python train.py --noise_aug=0.01 --kernel_size=3 --lr_schedule="linear" --warmup_steps=880
Rows from block 14, named by matrix and row number. Rows with one number belong to one channel. Each number is 500 + 40 x the weight over its row's rms, rounded and kept within 0 to 999. All counts start at 0. Numbers have three digits each. After the name is the row's rms in percent of the matrix's.
# convs0: first 3x3 conv (model.blocks.14.convs.0.weight, 144x144x3x3, standardized in use), inputs 126-139, a 3x3 kernel for each
# convs1: second 3x3 conv (model.blocks.14.convs.1.weight, 144x144x3x3, standardized in use, transposed), outputs 126-139, a 3x3 kernel for each
convs0.71 096:567436430548475427515450434468510489496518498493511492535449458531517475559436445565490379530503410475499444502482445479474457467488449531504482490519531515515509508504506494525552532521516535467479549458476497474479503508491524505473513512489501438391549495461577514504475500517512509507472477489484440458527484474514475452477467432538503434535481393485494513501511533528515520
convs1.71 103:441516494499476469492463440463457499485470517454440507481510538488531541494541530450572520420546509518580575511529497529535497562583507441454474447487521512532525440428445380426463498521526479473510417485523509537583507513526474531546479535591425478564420473555460471538474501458563524498447481456533550564487500488555541551484506531495499508492493503473455448449461468522552563
convs0.72 098:507515515509451526460451486510494472492503486468473449507481486495447467421410419514537595547534595526534543488469452462504478422433485478492506472512476463458461447480515445460441480460446542526536550536561560579553508492469486489505519552536480582566447497563448431498475471439461467488511493495515517469461502483480482481469492553465519581470552614465467501489487495523499470
convs1.72 115:505495484527504497549501522457464467496451426554519483516531471556573503539516432438451498501461480525474465498457482528485531498495469522495497481514455531546519495487480493488504495511538428398409435442448485493524482480504445453482506515557433449478445459521489489537510546519489546513526501491537524441529498435533472431493482445508486447502491471557545534539531534485480478
convs0.73 101:471477461577506525496425456501501526490508529485470478508483516584577561481448507462466495573510567474465438517490486583560561464381502508506548490485502443418474502522563509485471497511486529514553509540568484510482552539491516477510526522518504563585401478547359434469546507486503487492531528527541525500528523528520525531477474526515506541500542532485488519543543547545521529
convs1.73 082:470480479506468486445399458492497507584550535556519493539532460569609542556548540521530539549503504556528511555485505579559632531542563543525554530551503589610635513504502527532569525575624500509525482461507543520544574569593521523539559533584433466502442465504471471531471450453469470471447510523483464476506470470515495495511501498517503497543525518496489495509502503487477470
convs0.74 103:491504539503559535495540562526506458505491454554534500471477504401444432469537558483475513529510501487465521492545573486523503537595564550553554491489489532541560536520506481481463495512521417451490469535532478523527437486514476524532502520516509518507491514504477491521450452474490500502489494492462453419464478456487499486477531635460514615480532600462460465496498483477488494
convs1.74 094:529516537561520515492490493527536466525530427423416399475453458462443462484474457503428451511482477537467465507473506408410451494499492414485487504501480456492476472506503505506491525517507472484432496487441535560482435421434500493424508493505581558508607541470560511465550581548505503497515477444538494437456439407523514476575538447543519461511480398491495498496480448550538503
convs0.75 095:567447434536479446509458440472509492492518503491508499541459462527514478558445450568482389530493406476491431512484458490471464467485446532503479494517529514516513514498493493526549531520517515428481518422476479466480493496497522482475507509490499443394551499457584515500468490517516512512479484496494441465532483483522477452487474435542503433538479393486488513489511530530518525
convs1.75 102:438510488497467467492465440473458498488470515456444508480507535492529546495530537449575522424547513523585583518533502537544503557586512449459480436474517510528518444439452378428468500522530481469505417476522509538581502504530486528556480540604420471561422471549464477533478497468566524506454470473534552560492505492554540552487505525492497506490492505479456450462468473527554565
convs0.76 100:446503510466505538459505508489497492491496499447437464461465489421452531450481508492503465487523510515540532451483495457527544477505480413449448397451458490526530370399441366413442493538532454471516498517540550541527467485518487482511522519508552521461539515450472482480469490485509509488522524518447481491494499514488497519522478464576530497604554517459463437422433464466472516
convs1.76 093:564528468541539524547569549495492492466470467519528545512486474489472491457438450468477524469454492525498509481452474487473470533495499448485495535520490523528517462476489509495435523524512504483430557534470601574553425416430506491447574540547506494469509484447537498461541601633528532556446433447510524535441440449455467487517546556529542544511524529645632612549528484601600568
convs0.77 097:542445433537482432501466440463507494494502498492510489539465470539524483546444451555484374522503405470489458517478425480484469475494454531509486486517526521520503510510527487524546541526515533489457550481458503483465500511477516505467514510482502435394539499473582523511480504518510504500474477488494448466528480480507470470469459422529502422535493402479490509513512538532525522
convs1.77 102:432509495490506483496476449452469512493493536462453510478495525491528539494522527462567508431547503543608572520532495521510486555570512425445480432484506514542527426413428375413456490517519474472523420494524519539597509516521472515536508535601434484562419473547455472524481516485553529484455494494541552555480500477550543554487513535495498504500496503474458454437462474517555570
convs0.78 103:493516525497507482536551564500493484516521499589586566470478497463457449552582603463502488485483438491481502521505502501505492561581543538527512438451494528528547499483458457464479487507516464494484477509508475504498480508517494520520475498492553525497509500498507504519427424442480482477464469465442427427490499476491501495483510523457484502446445423474473472523506492442469488
convs1.78 104:505512534540541521445446464498521504543574532352406428482461445465493451528523489484492395505514454557561501497470497433425442516510516389487494477496497441474471449480503445485501491501490484484485487487487517514507489477475508505486526525525515551539519540505497507486516489503502489462522500465520526469468463412570553504514521498535525505499486462465470462465469443582590574
convs0.79 104:470492436555424424555479523478429410477456458476448455494475501564540514541537537468414421540444502505480507525463498543503539495482557519472486540463514415398413495524553521517569512513485531474484527483540505491487589565511567525527540501509564598571516552577408531523589548500519495496527526532541490457528485479562555535449485576511525591503535550505484493546515537537476504
convs1.79 087:430437464479503530466460472518517527518494468526514497525503464500519507543557556518525491525501467558527476560525487573553584518536535506495529517549524557559570498485490516533560493526541516523534506466526476465497539530572518499565511489532387440526409420504473474507478485464488496464544577568499509504570528519487485488488455432518490456522493457481471469509498502483483464
convs0.80 091:530552505515511490497473482495493420491503440482462409568538521554520509492485491500535514510529519509481526557537543521521535500509476480476482494496491461473443425465496473489496485478456552521481499487479480470469500491510483508495504515507513539564502536559492485479503498507480487498510494491549517485525505475498501460430539665437557689453555676486476467480466451527497475
convs1.80 120:471521521464529559523559564503484463491473445503491459527474415502466384511496403484513449486501395530507419473430400488457418484471482454462499442427476541551529494487496537523531495524517461491499481537571442482492467504510448486511451483486409466459432514509446503495505485474498484453506518476561543428545523448506482439508471369525483351528491381496481483486459461470443452
convs0.81 098:555446435520491444511476433475502496478492488487498503550456482553498487562466457554493352522495390469477420531491444500498472473491447564543513518526536525521502535541554505530555542533517528445467540438455507465461515511503533492470522505478502452422543476486576494505496504521520512512484487497512454484536496511524455459494491441545516443536494396481497514517519528542528530
convs1.81 101:448510497486484477493474423489474520496476520467454510485501552505545570521576576447588530433549519519595594513538507519542503550574530456462486423472504523535534459449465389431471504522531488482521436472572510536592500514542477534598494551627417463552418462546453468519456499462553519481446445462523565598493505498569577572482511546493501520500502520484464464471476489526547559
convs0.82 096:502485456483494495498508491469427473455452511466456513514532567502511574494512535475473472463473468497481515521566506509574481531556502491486451429493483495545565514502469469519494536566553468513554447494522460479517535501493500482471501479456417403409444424458426416501493519526509497486494480477481497516493487509488498513538513491543528484564546510473493566472485543491487535
convs1.82 094:538500477514478471476482494571525500537501484520504501481506512530537526500509508493506537477503522534517532524462493523446508536524519495559521552596554530581523475507479514544473515564538477517509527530494536561518450453477498514466536534495506504475516506487502478477533509539467475534440434438525553530485517487539538505529558549558564539520527522634625600524471447592557530
convs0.83 101:492476470559458514489418475498499537474496531483475494515500552572531556509456494505479544549502570485483495487461440516499506466372488503504519528505492458430499524526545523502474510518502506490520504478513487500496537462473520450499525532530516559579457510556380474492515481490510504518537533544537494505505519533533526544506508470533529515506540529482499553533540558552531525
convs1.83 076:479460459490447449472420465492484486576522503567518488555550496565601562580563550520518543563523523559539526541503542517519639487511551563535546520581527600602610510506503514519550515556627501513520488502506546552535577567590528540548587543598433451516457474533480473556433428452420437470456464497527492479538486483537524508507502514516522528533540549518508513500497505485485484
convs0.84 099:503512502518557509480522505524517511518501472488475440569564534503521487458495458455429446518529484510528489567567555565509476532495497468417407461464463520509522515483444468485454523515520454447404547514512596587583491510469513519513560559538594547554557520531460478520441457465509504507550542542467443453527481484506510510492502486511493472534490483520500439493479447498498456
convs1.84 090:499493459446493499451474510492481467522502502531523574604552505573515455552505397463499484463524472467539517509466483509455428544518495488505512502512526479493535502508523522524492537519528474410358508488470528525554463458459522502477543522568496507467508523445487541497479500503606578554556497397558541490510513474494489451489501517500502515487496488576549540492478485518515521
convs0.85 096:482480451553441407545450480465442460473443504496449469500502522569555511533520521473411441538492509506497513515502489518478507511483501490505540515480536483428380483542601523551585538516481542516511521519516504489464599552484554519509535509502474547576417530586365525530576531473511501488530515517527501484505499512537536531490483535531532566521543545498490535549522535546522500
convs1.85 086:427458459498509507466463472494504536528507491541521489533526481502523522538548541481526519473507474519515483554522494539501558521512520522473527520541532594619652497475489496510560488557611510532544514506556484509554557558571526504569520517576406474488420448487438490479488470495475464464516533577517514507541509520518513516495494483525511484545518481487460461501479488486478464
convs0.86 094:508489457541443396535484503479453451467436466491447470511495509574530492544545542499439416541471470522484524523485491508482507532520527487505529496479504471457367462527590492527573547520478555496488526478494513466480574546496551515497542498515476566593445536599381517542569548490506505487524521515548516504525506499547535530450503590513557598526547542508492510552505510558501499
convs1.86 094:423465498476508522472469481502517551494496488523508487543495459496516524534542536467524498474511473518520467541525486522531556505512517504450507517521525555571605499473482479497538483527564499525535494486563449500568533563573490501574503547580392444496411435503425477492500475479453481480488543521521513500556526525511494499467462448517500461527501458485462462516487498499500494
convs0.87 107:482532529487488489523542540526515498501519507546553533442485472457460457534554551487518529514509494519504504512501505476474473537552535536523519428466494520535544492473451440453470476480487477509498505522536508510507444494497475499510470485483529522519485504502505508517401402437464463456446448437409417431471472466479489484478493512455463487445423439453457456486487481444463457
convs1.87 099:513545539537598563452471474474502503483540543381401410492462455480470423502512454479483456490499468527527510492473483416383368504502492386453494478496515443494487457492517452490503503531527484466470472492496484499498477463463489505487509514504500541551518538529512509498484513493523493466534497465513503448505493422560520463492507495517520512482486472480497494459477471559571564
convs0.88 107:465514538480486481512537559524516501515527514553550524442471470464466454527549561471503524508504487510503513501515516467490488530562542519515512437461487527543549489480452454458466484495498468498490504518531510519523451491495479506511480497495552533528498512507511511513409397431460462458457459451403408422460470463480491488475493511450460490444429437466464453500505485449468465
convs1.88 097:509542537550600565456462471493512505501545534388412416498466452482486435506517469484482443496499460537538514484479489400391381493505508380447487467491506450491489465488515449483497504521517471465473469491491487501492470448452489496489516506490522542544534540519528517490483500495512497464517486461520516454509495429559538475508516496525522508497492470477498496462478466560566552
convs0.89 099:529510437552463490509457473485480515492481525491474477510500523572545553508496523455505492525493552478499501519491479519492503497435501517510539450451462477452427512546597511505472529508501545510530499504521470515487584537489507499495527528529467542583420523584368494521566498464502493504534533539543500495532518532537537547504510518542540540523525510515506535549547558554532511
convs1.89 077:434460465488472497477419459508495506557527521559518488546566503511558537558549548497525538545522511530524507594545525519545615515523541543500546523519518580582636511496498517515558491550632510516539516489526532545575581578609529514530575555629405461484437485502453491508459422408457483444441483487512509502518498518535527521496499502531528511550540521504491487500483488479479480
convs0.90 096:504473462498503508474532544449473476488461453493448437574514495544513559507534547496487415516503485528516507484549548472545554502514527509505467467464413487479466506526525502475454510510477602519462534493462502503493552541523520520514507524516533514565572531549511471471516516527497502490504500503511504502531515512519512517457534586470542584479519535608582530566528502513508516
convs1.90 111:447522527421501499476522528528536499529521499511540515503465441513496466516542503518551452511520448551531467491474454532521466487471487453485527481472545472506544504495501530494475501477480507496507480494539398446512546539532508486525490491524431463425450499474445514487454486424480481419504512449583585517574572527521544507449455431507497455520507467506513512497490466484473484
convs0.91 103:495496521492542520511530551518522452516516444554542495471470501414449443496518544481475507516486481510480513505545584503556527523584554536542567467469462486478511525520532470468445460473498383392455445461496479483503436486515483521529500524516487539510494510498447467512488477471506502494487488485469473401495491451482504476475528681472529677474526653443466469473486480484479487
convs1.91 107:514522563532515542494510515543531484542508424476445397485449404438436427463440420512424445517489481538493489505482505453449476496493477426462447504485457468481469453483465502505480520515510490501448513492442548514458420441452516488439528499489549505458570505464536490452613570510493509488475493466490457367424395336494468430556511404536503433509464379487497484502480454540528502
convs0.92 092:525534508527498513434424428487501462497510448479484404577550522527494497423430424485527531499479521501463485548546562535537555486464482490506524487491508458467487455478493492484486496489492516519521483487505461458456497490507504513503506524521532571547503520531510492477480472485490492513518501493530525474511508471484490471461548713443561770483592778484497502472499480517509479
convs1.92 115:500501497470483502580558562486481467515492463532513462516489450532510424505495390516503495489479429525472419443441449491450453480463476485497504467474490545559516503497487506491467543552539476490485483533523474480465459467483448458482465472472470480451463515500451509490526498485501492445509505481585546428546524436547516448530487392536491361534488374525514514471452451470449446
convs0.93 097:562514458533497488538471399472494515489507501502500498513459427451467478551480427582557494536508474490478467553463437487458452547504437612561483500514527509502511555512427477495516485471486518526556509515570485486501466506522511487522500491498512475405538543424542560484393436472475473471467462461470433470505474439506477450473430437485465474505486457475456474488483508491471461
convs1.93 110:457537510504533506453474471418458485486476495421406476481481495479493463487527494473517466437507487502527532506502479510490456565552527424439481457478486517535485456465483396449460514531501509484472443483492470510489484470476474504514474517493446502559443504532461504538503486477569510480524520513526543518507505443559536519471485478504504504478477475484482471450467477563577581
convs0.94 106:541519550548475499496489481469481491488481499477444440522524557538530570498508490467462448497442412543511467528561626527535585475448477538542575545522528431434469542558582581537502505501480545522547477449471494495496575550576557548541524510531561532551594550520508462442544535544520507521495509498479490521483483520513499503493487463566554530505508472500521535533522489536534522
convs1.94 096:501502485459459469488490479551553531498510496504505485500472492495489506532531524493506496500504485501514525543513490574549576545500558508507531486455498545552557514511517530493490582564595528519521516500531459470514539503499499464481501479481507490438536532523504490494436463472532514504532546520555533531523538527513517502490495485537531499513510495515535530480486483447464466
convs0.95 097:521529493489515506476510519501488468481475456483445428543515512544524570529529536508489421525490506527524532536557581539554582519526495483498502502477446434473438483529544507482468498501463590489456498452422508473472563537539533529524514512497539541607565524577474425465543541540501513514495490488546539516554538519518494485456525561472540589438502538544522508530500502525502505
convs1.95 112:474552540429490517448500509546552535504495475496514491519467428512495440522541511478497446479488426527529490488476445538531491515483507467476503492449474519517539511503510524474461529515522500505517466486548377432503535531524491481514464468501404467435422502496433490482464472425477476422515532489556571502552538507508519494445440416496481430502492448459468474489473466470438447
convs0.96 102:521508489568584569498491535526502493530505483519518491538521490525528517478489484494468442532547519520505486547514539616550550531504497512485513511472462544511510552528553512485472540507504345363431490481467586580569466456480490495514573559552553564511518527526393458485479471460503490487537530534479474457544529502496505515488482511479457492473444461492477478518498477517514493
convs1.96 096:466491498438458443415433473518508480541514488528497508559529503598544511596543475515469458503517490496532535608543549553552544552524496501507486534541542509527532509511513522526519610582600460391354467444442494503535488475516493483479541533577504492450513481468483485470475499472562541560558497457516503471535512483494479492478475484503492498480477483509502489498504503504506502
convs0.97 096:493475489433509500480504480481451437460430473431483544477487498465525546504503512474462442413494518472544545445476497520529518524529496389384410396474515508550575417404437416502537555576565443494535497537548499521526500502505500515515454469463480434389495453446436464499503543526553527502494489468509512515499493504490487503518515486551520476560521493477498492454476559470508559
convs1.97 094:568516449532508488480490494584536474495503492511506505490506516496472497502489492476505526459482499501487511527466508491474477515501473459553550572559565515504495435485527438492533463478448507536599526540549616603557455473436472502479541537492519523508539518492491483475524539557482485536432431452538539525460445450498506491547555565530530536515513521582542517524481422591561518
convs0.98 100:528507481544524544564553554487500516510511501491484482568554528501529572531547569478456425536461491547529529509525560500496548582561568534497492570549549548545536565534536572553558538534522542514497448411408508507508511529536488498505523544552527499542538503504526464484498496492518515500525516519476495505493518540528541554467518524507523506523500462580562536502500502505515534
convs1.98 107:448485481421483476496536532495495470542517495515527507505495507535516503509506479599610492579564523544478462573567543555556500489485483490503501505510548489456522535535533649611621572532547477466495476491539483480546510472491493459481515494529518508483504505490467495487467507489567534501530497450564546505540520517462493508487496495528518505524509489503513515484489483471441414
convs0.99 095:405471457511456431530523477491501490463440452500453473495504512562502479544565530428398400489459461515527516496469492499486514544573567482500528444475532538537511473515578436509594584569532513491468536503493519487466551513491539538510520531511492531546441515564470486571570554497552529496523511493494502508517497527520511534460505561465502537498530541510523527566539564542521514
convs1.99 114:467495497422501503483486487517529538483495481507508498558526516516526532523518508412554510480539517482494481579558546503479520511508510478415462532548563472479524490448507496534611463501557463487610506546598519533578505521531522541563534558585461503526467509535496485494512525493452478462408376360562530535517475489522510518499508494526511504504485471503481480488473470513519516
convs0.100 097:527517507515529520479474495511499508482488500429420420555573574467504523423455505490478464472452439497485494565537537523519523506507525537511475501516495517515534488480479494499494515522531493505511476478454543539516450458494518516508530532528547515465539524492519533552456473482520530531554551551487485513498489533513522537495464459552513473636583537461489526430446487466478494
convs1.100 089:525499492510518526528577562491494493474462482545554577556531509579521497524481482524522520526516498559523504496466455541494462542527504508520517518502484509518536509509508559533493541550566507489482521513518541554558470465468548522494549541540498493495508503508522521513532553559476498514521482436554553536479464455504475487512531526507513519517513507690674649517524524551545537
convs0.101 102:485480512457529514473530546521506437523502437549544495471462486406440441475519535466481522482481516479479518502552576487565527541592551537542560462487505485491533530518525461477490470493514436436499433497523449495511457497521473517519483519508478526500483500490451470521514497497513508505492495490494486438495487454477491477479534699473533689494556690472480478460492491478497501
convs1.101 114:522499526529505517496501505546525465533471383459420381491460445451439438454452438509430459502461483529461481492473513448455486492496489463501471513495466479486463445482476504512490515510500485498451517508454547542442439451439504482449516509473560534495590517482547491470654579529515516497497491479486469382429423371483478435558518421535507447510471392494498489499478447537512483
convs0.102 100:569516393517497497537452426458500485492501483492488470530450418460487492561453439586552403538508456497466477552489445465480488532471445602536492484505518511502516545500439465494512497472494535538530528521551483468491482514504510497500499487494507455430535532453551564494417448474481472473459451454478423443514489464498474443450443467469469488487489490473442467494494511496471457
convs1.102 103:460537514504538516448489472442478489479500504419406479463459489479509456487535504478526459460511474554543527492489471493466461545533514394421492454488482536580503429435469406454474504526485508504491452495498507523516493488480466519516497530506448508557431503524446497525510503485580521479518503501526549529496493443559551517477501487502501493486477470476469453440459470542575576
convs0.103 103:502469470554561563526524525460458477513479468507477457588542516545549593545524520485458452502486500531476495495544572534601619516514473541533530551540529474487494562552563558564536511507493536476461482472439532516514498504522527549540541548525518518553588509504468457441502506497520517510511518514474467499519511512509494496476509505543554518484479450582567524550536502511526528
convs1.103 103:458497518427453443475496500532524502551524499486502493529527514546558539577562524542520465534545490555522489554522516582581569494475492493508500499496557532541575516505505561520531639593625492480486475485532473507586521504517501475498510510571502483435518507487459489471440438413503541482556542472566571525577553531542547537467479473535529506517515498482484485493497493471459448
convs0.104 100:470513487451495490453511502529501427532499454551551502499489474469466477486498504451500522454491531426471513493545553500588529534577514526525522462512507482500530518514510468511509487511525494426514441446536424451502495501514492501503491505484467524493470506490426485532545520508532519510491492478528517452526498467487484469486517654500535678505565702491509486487513519498509510
convs1.104 125:506493507527496504483491497564525470552485407487445398465487445475486456487486461505463507488473510532493518483463533462476524516527515510532485515499455512497452448470447509503485521504490504496440523499408547505375473472458513498449518488457531529548557507532551494506561558531511510509469489487474470426443456431471481476548525440525504454507481411495497485492473438542517476
convs0.105 111:564546553540501489551520591481468490502468532511514510580551601540488547586573619497500491524499430514490541555556562541514566518519481592547541608587584519541498564537533626617585509545527540521532503446455520501544561545526586522540533515535552503485533545483562561485529508515561508499545525502537521522523495533532551569537541526525539529550549506552549582497505545548538557
convs1.105 084:459479455457471445441466452508506511505506505511511511541545564562547567551545550551543552536538542552538542537525540547529532532530545529521512549534539542539533528526521534533527537542545541536533531528534535545542554535531554539533555545539463477480485477480478479477422441429438453437429431440548554550551562559560561564498500504511509512508508517518530528509511510518520516
convs0.106 094:508501482535491474507440467486484492477498510508495477519495505563549501501499517482515553530530560514505526517504504493493542525489517469501544422423451475470440438506574463438449531498495568536544504513517483487486579542516494501505512519519477591599408522567390475466534487457488485481520507508532506504521523516508519508464509610473521604492544606477474502554539518547524500
convs1.106 105:433484498508503512509468505489491507487471482554508464536506435520543510525503484469492525516472495519519478511491459500507544516531537515483531511479502549558551496483486507495541469499540490503525518512544522555604559561574486470500572560589398434474436454508478499540518545480493533489427498492548504436533506478513463419495489453518493434537512466512490490502468482457463481
convs0.107 098:516495506519549549526552518494504535506480492517475476491536542468524570505520530489485415505492448516525478455495533478516527546511533581545458554527499528549574629541409588525457538568586460522549468555529487546530507526566500527501509517505608528492623512437598467431463516572491513535532536535502483535511505524539506501491517504541540476524517480514493512513484506513489511
convs1.107 114:446428449476451429467462487478511489530552519523528509534513542540552535570556540558540496528495547504512533537491585574484505573515522497515500508548546499532520476500492524522482515489434582549518578571522552551541539531536529536529553565543499471423499470422491484466474477496507507508493465477523513531497486522483503524505513508516513529505509507489493502479482499496500505
convs0.108 104:482521535478486480532552549519509499505522520559565547454478483457459461553569570467491507496487458510496494526522522474490492540561544532520519426464501516526540487471445448464483477480493474504497498514527513516509464507518485521519474495485553526509497510502504510509411415448472470462457461453425425443472472471487496493477498512457468486442421417464462460504501488454468465
convs1.108 102:503533526547586549447451460481514515502569553376398423494463459486490444518526478472491453490505465544549519493473482405390397506513514402454501476498524453495488456484510431474494500523517485474480476493509483503501482469465500510496517515507498542549518541524516520498491500480507484455515488444522515467509505433569540494496513503524519513493489477470491491453472468574588579
convs0.109 112:455525517502527508499517530516507479497490451518498486413469472437433431483499514488543527518534519520511528480503529467495488502544536524519531462471494518529542505489481453455450471482492458478489506533525514521507398449481464496500488501497514521520494509506491501537399397432471480477467468458405377379462464422471479452481529597461513593470519599433443427465474451448469466
convs1.109 099:524557581568603567514537545504510469493495419434435396479462424469450405459430433498458395503471437516497453498469482431415446479470467394451458484493493450487476461490499491509499512511511459456446486492477512516482433424423483480455512495475539534502552529484548516472529593558516526506539508468501465387467422354495451414555529449539521474506486429487494492492485474533518507
convs0.110 096:462510502527509487490454417465424425482456513511498524477493525573581568451476527452481495494505512477475502517523536599571516535542489441487565480490500495509460452515590505503491541547512503562571500495530453463479560591578514491501495479460456397424444451489431466491592576560459454455503487498502495531485447488503503517545519496549514483530517470481497525516545590499510534
convs1.110 088:486466422501499456455452456605578526538517502512506497511520526532527511546545556502528530499497513491498514480451470580545539530528503494574593465551551583561548481489491488525560440503513455582594500544543520545520516515511474465499495501481508543534485484486507488477481480483497501504468502516539528530570561547528531509561557545538537533558553539510500498543504477507466415
convs0.111 101:492485493568562560529524538458481517496497500509483474577560537512546570536530519480434439489476461526508507510518589536528586552533491557518508575537527509521506578540534584561553537531515523513497439442450525518525512510522525539551534549540493506520592513473521443437496509516512518508521530534456481510484494524543535536501524522544534506523469413571559534522505509482508531
convs1.111 108:450458463422432427485507496534544520560544524508519509555537537550544539561534515596573494538548510535492505589540543599587535519485486498509493519539580496490550507507500606576558622582610503480474501494505489518561508493481519472473525525522533510453547502483503506489473480452563557535539528479553538528542526532505517518492504498540535523521515502509518519487503497484484477
convs0.112 099:494502481482497512468507528487488482481461452483445425546492514528514566537539549498471400516501482537532512504551577503550582512517511499498487472465441468479454505531537512488449505513482581499455515461419521501487562540532528534511517526510544559587570530563495454446540541535506508521496496497521519514540537515514500496457521566477541581446493531575550525547520499522512512
convs1.112 109:474538521423471493454504516546554529509508487503526501510470437521504458529548510500501447496490441531535488489469449535530501503478513468485515482460530493512530507501506521470450517491505510506515479492552390441510545528522503481509474481519425459410455501486449507476465479433492510450531524469567580515561569530507532498445443425503493450508497459482493494489485473464451461
convs0.113 101:517505504565511479514510542447466538471496542514493492528572577446498537510490516483426465536445428512514514503514567523489548543508519573514448580520485474503512600541482636562504514530519529534545483492516530531545526488516560530546531533527471484433580555436599498441508517540522521519503518504419504557464466523545525547517513514546554507517495446510552577501507531486505540
convs1.113 093:478435412414409434441481476518535517549534525542536522586555545594536545575530523538508550529490560525479528557503534641528525534496501513525492501556578489494513502507500527519502517524535543523533531524541492504563546524506548529505529543534507487429523490489492489483440458435479449474453440428566531544515523538550546536493508521520517533516505520526535531501498499496487497
convs0.114 094:558513454525475424557498530493471390476466434481468458532495487542520521541527560511497493521479479522486530538511541517527582526532556510469517509475510446456415436487576475506560512498465546496469502447477484446473536535503494512524515493517519585567518546598430483516541540507500505500511490490582529471538509479518508478417512608456534604440510574476488494508473483546481484
convs1.114 109:462480502494507542468475480503525537495476435502470424501478449475518496536550493472508454474469436537499440519494460537526531507500495487455498522523503526548543489476495492523541491521541489508531476501570463510565530550584477511573481546575408434471439456535454473504517503465499500474514523491496510469530506474490479456478448383510465376506482426439422420497456445496484474
convs0.115 103:521484499504479493391414420532537547520499496498455448572572554478482506426393391505478525462504516393477516505520527507534546460447465509497463525534502510507507540522474564548511552539529520534555484507489471483495479472493506508498518517541537529523500531505513485472414424461498498527527514526445430478471469513501509529523509514528533491532544497559584602550555552551549547
convs1.115 094:504476454492461438548522502446448458522499489559563572564541521530535492517523497569537530523544521500488493463467509537487523513480518530533516460513534440521567505498502478457456513528561485487488486523531498534530515491485547522513548529538488467472524516543533519519416451458458469490455445456599527464530492480571531491487502493516523509524514508570581581458456452414418398
convs0.116 100:535488472581507532435431468526507475518514491466463449539501481551502513440423441505499499560552552487502479553508480613559570436421497512502527561530540461441475499523549518487500470480478520479513558554577550551560515498465528519515537551536510560580443473557422403477495485484494485508541512516548532475520524526503506483448473531501518556502543575482468507511496495536517496
convs1.116 098:486492482513508475504467490454454445530492457579544510551549484591604539609593474481491495521492487532506479547483482586529574506498480543524527505505467579606587514506500527522548559572592449457432414425462482484532520514528459445497529532575415455484415487525442470533482499500485542515508520487522513450527486433556493454490478460501486463504495482526512505544539541475459455
convs0.117 101:469482445448455545512533529510502432504522464518520480464498522423460491503514507403469500500502579563570564475505534462547521493530523453492502409435404500478479463493516391404373502481466433472514499533567549573554468485499482504514522550517507570552428503528387414463566532486515486498516512509558526452491493477468503494491479553487489566473494575506511505465485507518519494
convs1.117 104:564517511538506532522517519524504480515489462545503484480481406513483449511475445458401493488444498478473492489451510487489529568535529494502480606556472527517499462471463490471444525519522465481457538535481600567507428460505496475440555542565533467465520459471552480508570564505538566554450440454499505472471459454423462480508464426553510460500467436538519507539516465602559503
convs0.118 108:468505526500499492507529550524511500512523496555540522442467482465447454521538560468482489513499467513501514475507540453509502512557540500514520415450475528540556479477468439452455479498508429458468498520530517523521429467495470491508493503502537521516494519501511511527407386425467472465464467462416391389475468448481491481478511562459492553453468504450461447503493481450467471
convs1.118 092:510540551557593569472472490498514483513553497418432410486459442464473420464469449489483420502494446535539500500478486410367387494482482362451468473487502417478469457493508461488493504524507475468472477494489506506494453436432490506477510509499538544523543531492532507464512528536509494477519484442516506431484451380545514459541536482539524494505489443484497493485488467557555539
convs0.119 094:496481515485503501469525483481446441482429502469488558486468515522563576486545546478480515462490548478534542458493513552566527552532500386413468436500535500529550410415472483538537543561540446526600483525549479501518527518567519505518487459456467424401473419430410455485523555545540523513492487480510507520497485521498490506517511478550516472530498472486480494492501574475503541
convs1.119 093:564487430540506470477468469608559489517504493505502493487497526505484484519525536499509545480492533476477527488425496530492510521510469513598588566587601560505491477523540517568594474472435514571578540542525563570489480512456479490503511492451535527513532494474506478472506518534503467500451489543508533523544536517507529508558560564541548562531536545539499491549491435550495435
convs0.120 101:434482489472468524448496513488499498476476487450443471431428456440423498452481495468512473474534528512551556438439461441494512453489485413420424391448463496528536370378418378426439512533530461487529526554564534555548464489508486484537514513519540533484505495452473485475458491494510501500508510505439447466486485500472493515525496482556538512565549529458478468445437466481484510
convs1.120 099:592536474551537513549564543524500488476475469518515525498489462491473487462452459435434509432429480496485503506472489483472454513485474427486476533523469508511499446463474455449400502500474497491442513524461583565539416391407493470427554531529523502491521489463526473463613649654527542589449459439513521517445439444455475489521545549531543538505520535616597587539523479633618566
convs0.121 098:515509493550474500497430478505484464503501485487485452535506502564532508507479507487500547539506589484482512512483499554531534486465511493474511462421455443442460472490550464423451499500460514534544489530563463499491549534491493490524526523522501583576435514542378480493547506463495496501526509511574533473547532504521525497462501605473518605460545608480484502497509523531505509
convs1.121 090:506488505533486532473419478492484475565504470571512468513502432567575492571557499505510517526499480537504478541488485517514576528546533514523560510532508548543545502498497515517536495516529485500527481499518522538526541552588471485525536537583406442495419437505459469531484476439486508477505510498496462431508473432501481458503458404520476404533502438486469477511497494503481457
convs0.122 102:505513526513560512520518536510511511526514500440456448558558538521566530398433495466443455503501482539511531546554541506514528539538522478458459564537546561552532496467465547535533525543532471477494458461424546524494464459472455471462546548547546518483503516508535554536441446470514514525552556559454479490485493499516536526451439418553501444626574499458501493419481479490512516
convs1.122 093:483513485530538520497529519472469472473467469556551565562504503572556514555505507580555523548526496487502508544531526501492471514524520536543518519524524479476519548534550643608625502511540480457445502493525551549556488478472520511535555548555517499501509480488518485485489507512569552512461463427560521493501486489518504500509523531495501520506504504576581583450461480484482464
convs0.123 097:501475478509551552521536508463478522479473503487455483510536536473521555493487525461490407469487444516498473453493530456516530528498523582531469559532509563559609611540440572507470564584612448499525454542516497547532488520571479522482500510505607476478608475460582445469476508557491510526516529524496497533513516521515496498494498473508526458529523471520495519506487509507455493
convs1.123 120:466461449509487445489481488481522491545570528525540517513492533520536547545535531550532495520479518497499522555506578535478489566517512467491482489529524481501480443472462529529480497469419566555522570558519565547544529529518526544522556564540510492439499477422489492466496483501524500504492449462522521517465459498494507524503517514509509524506506502488486497461459480490498501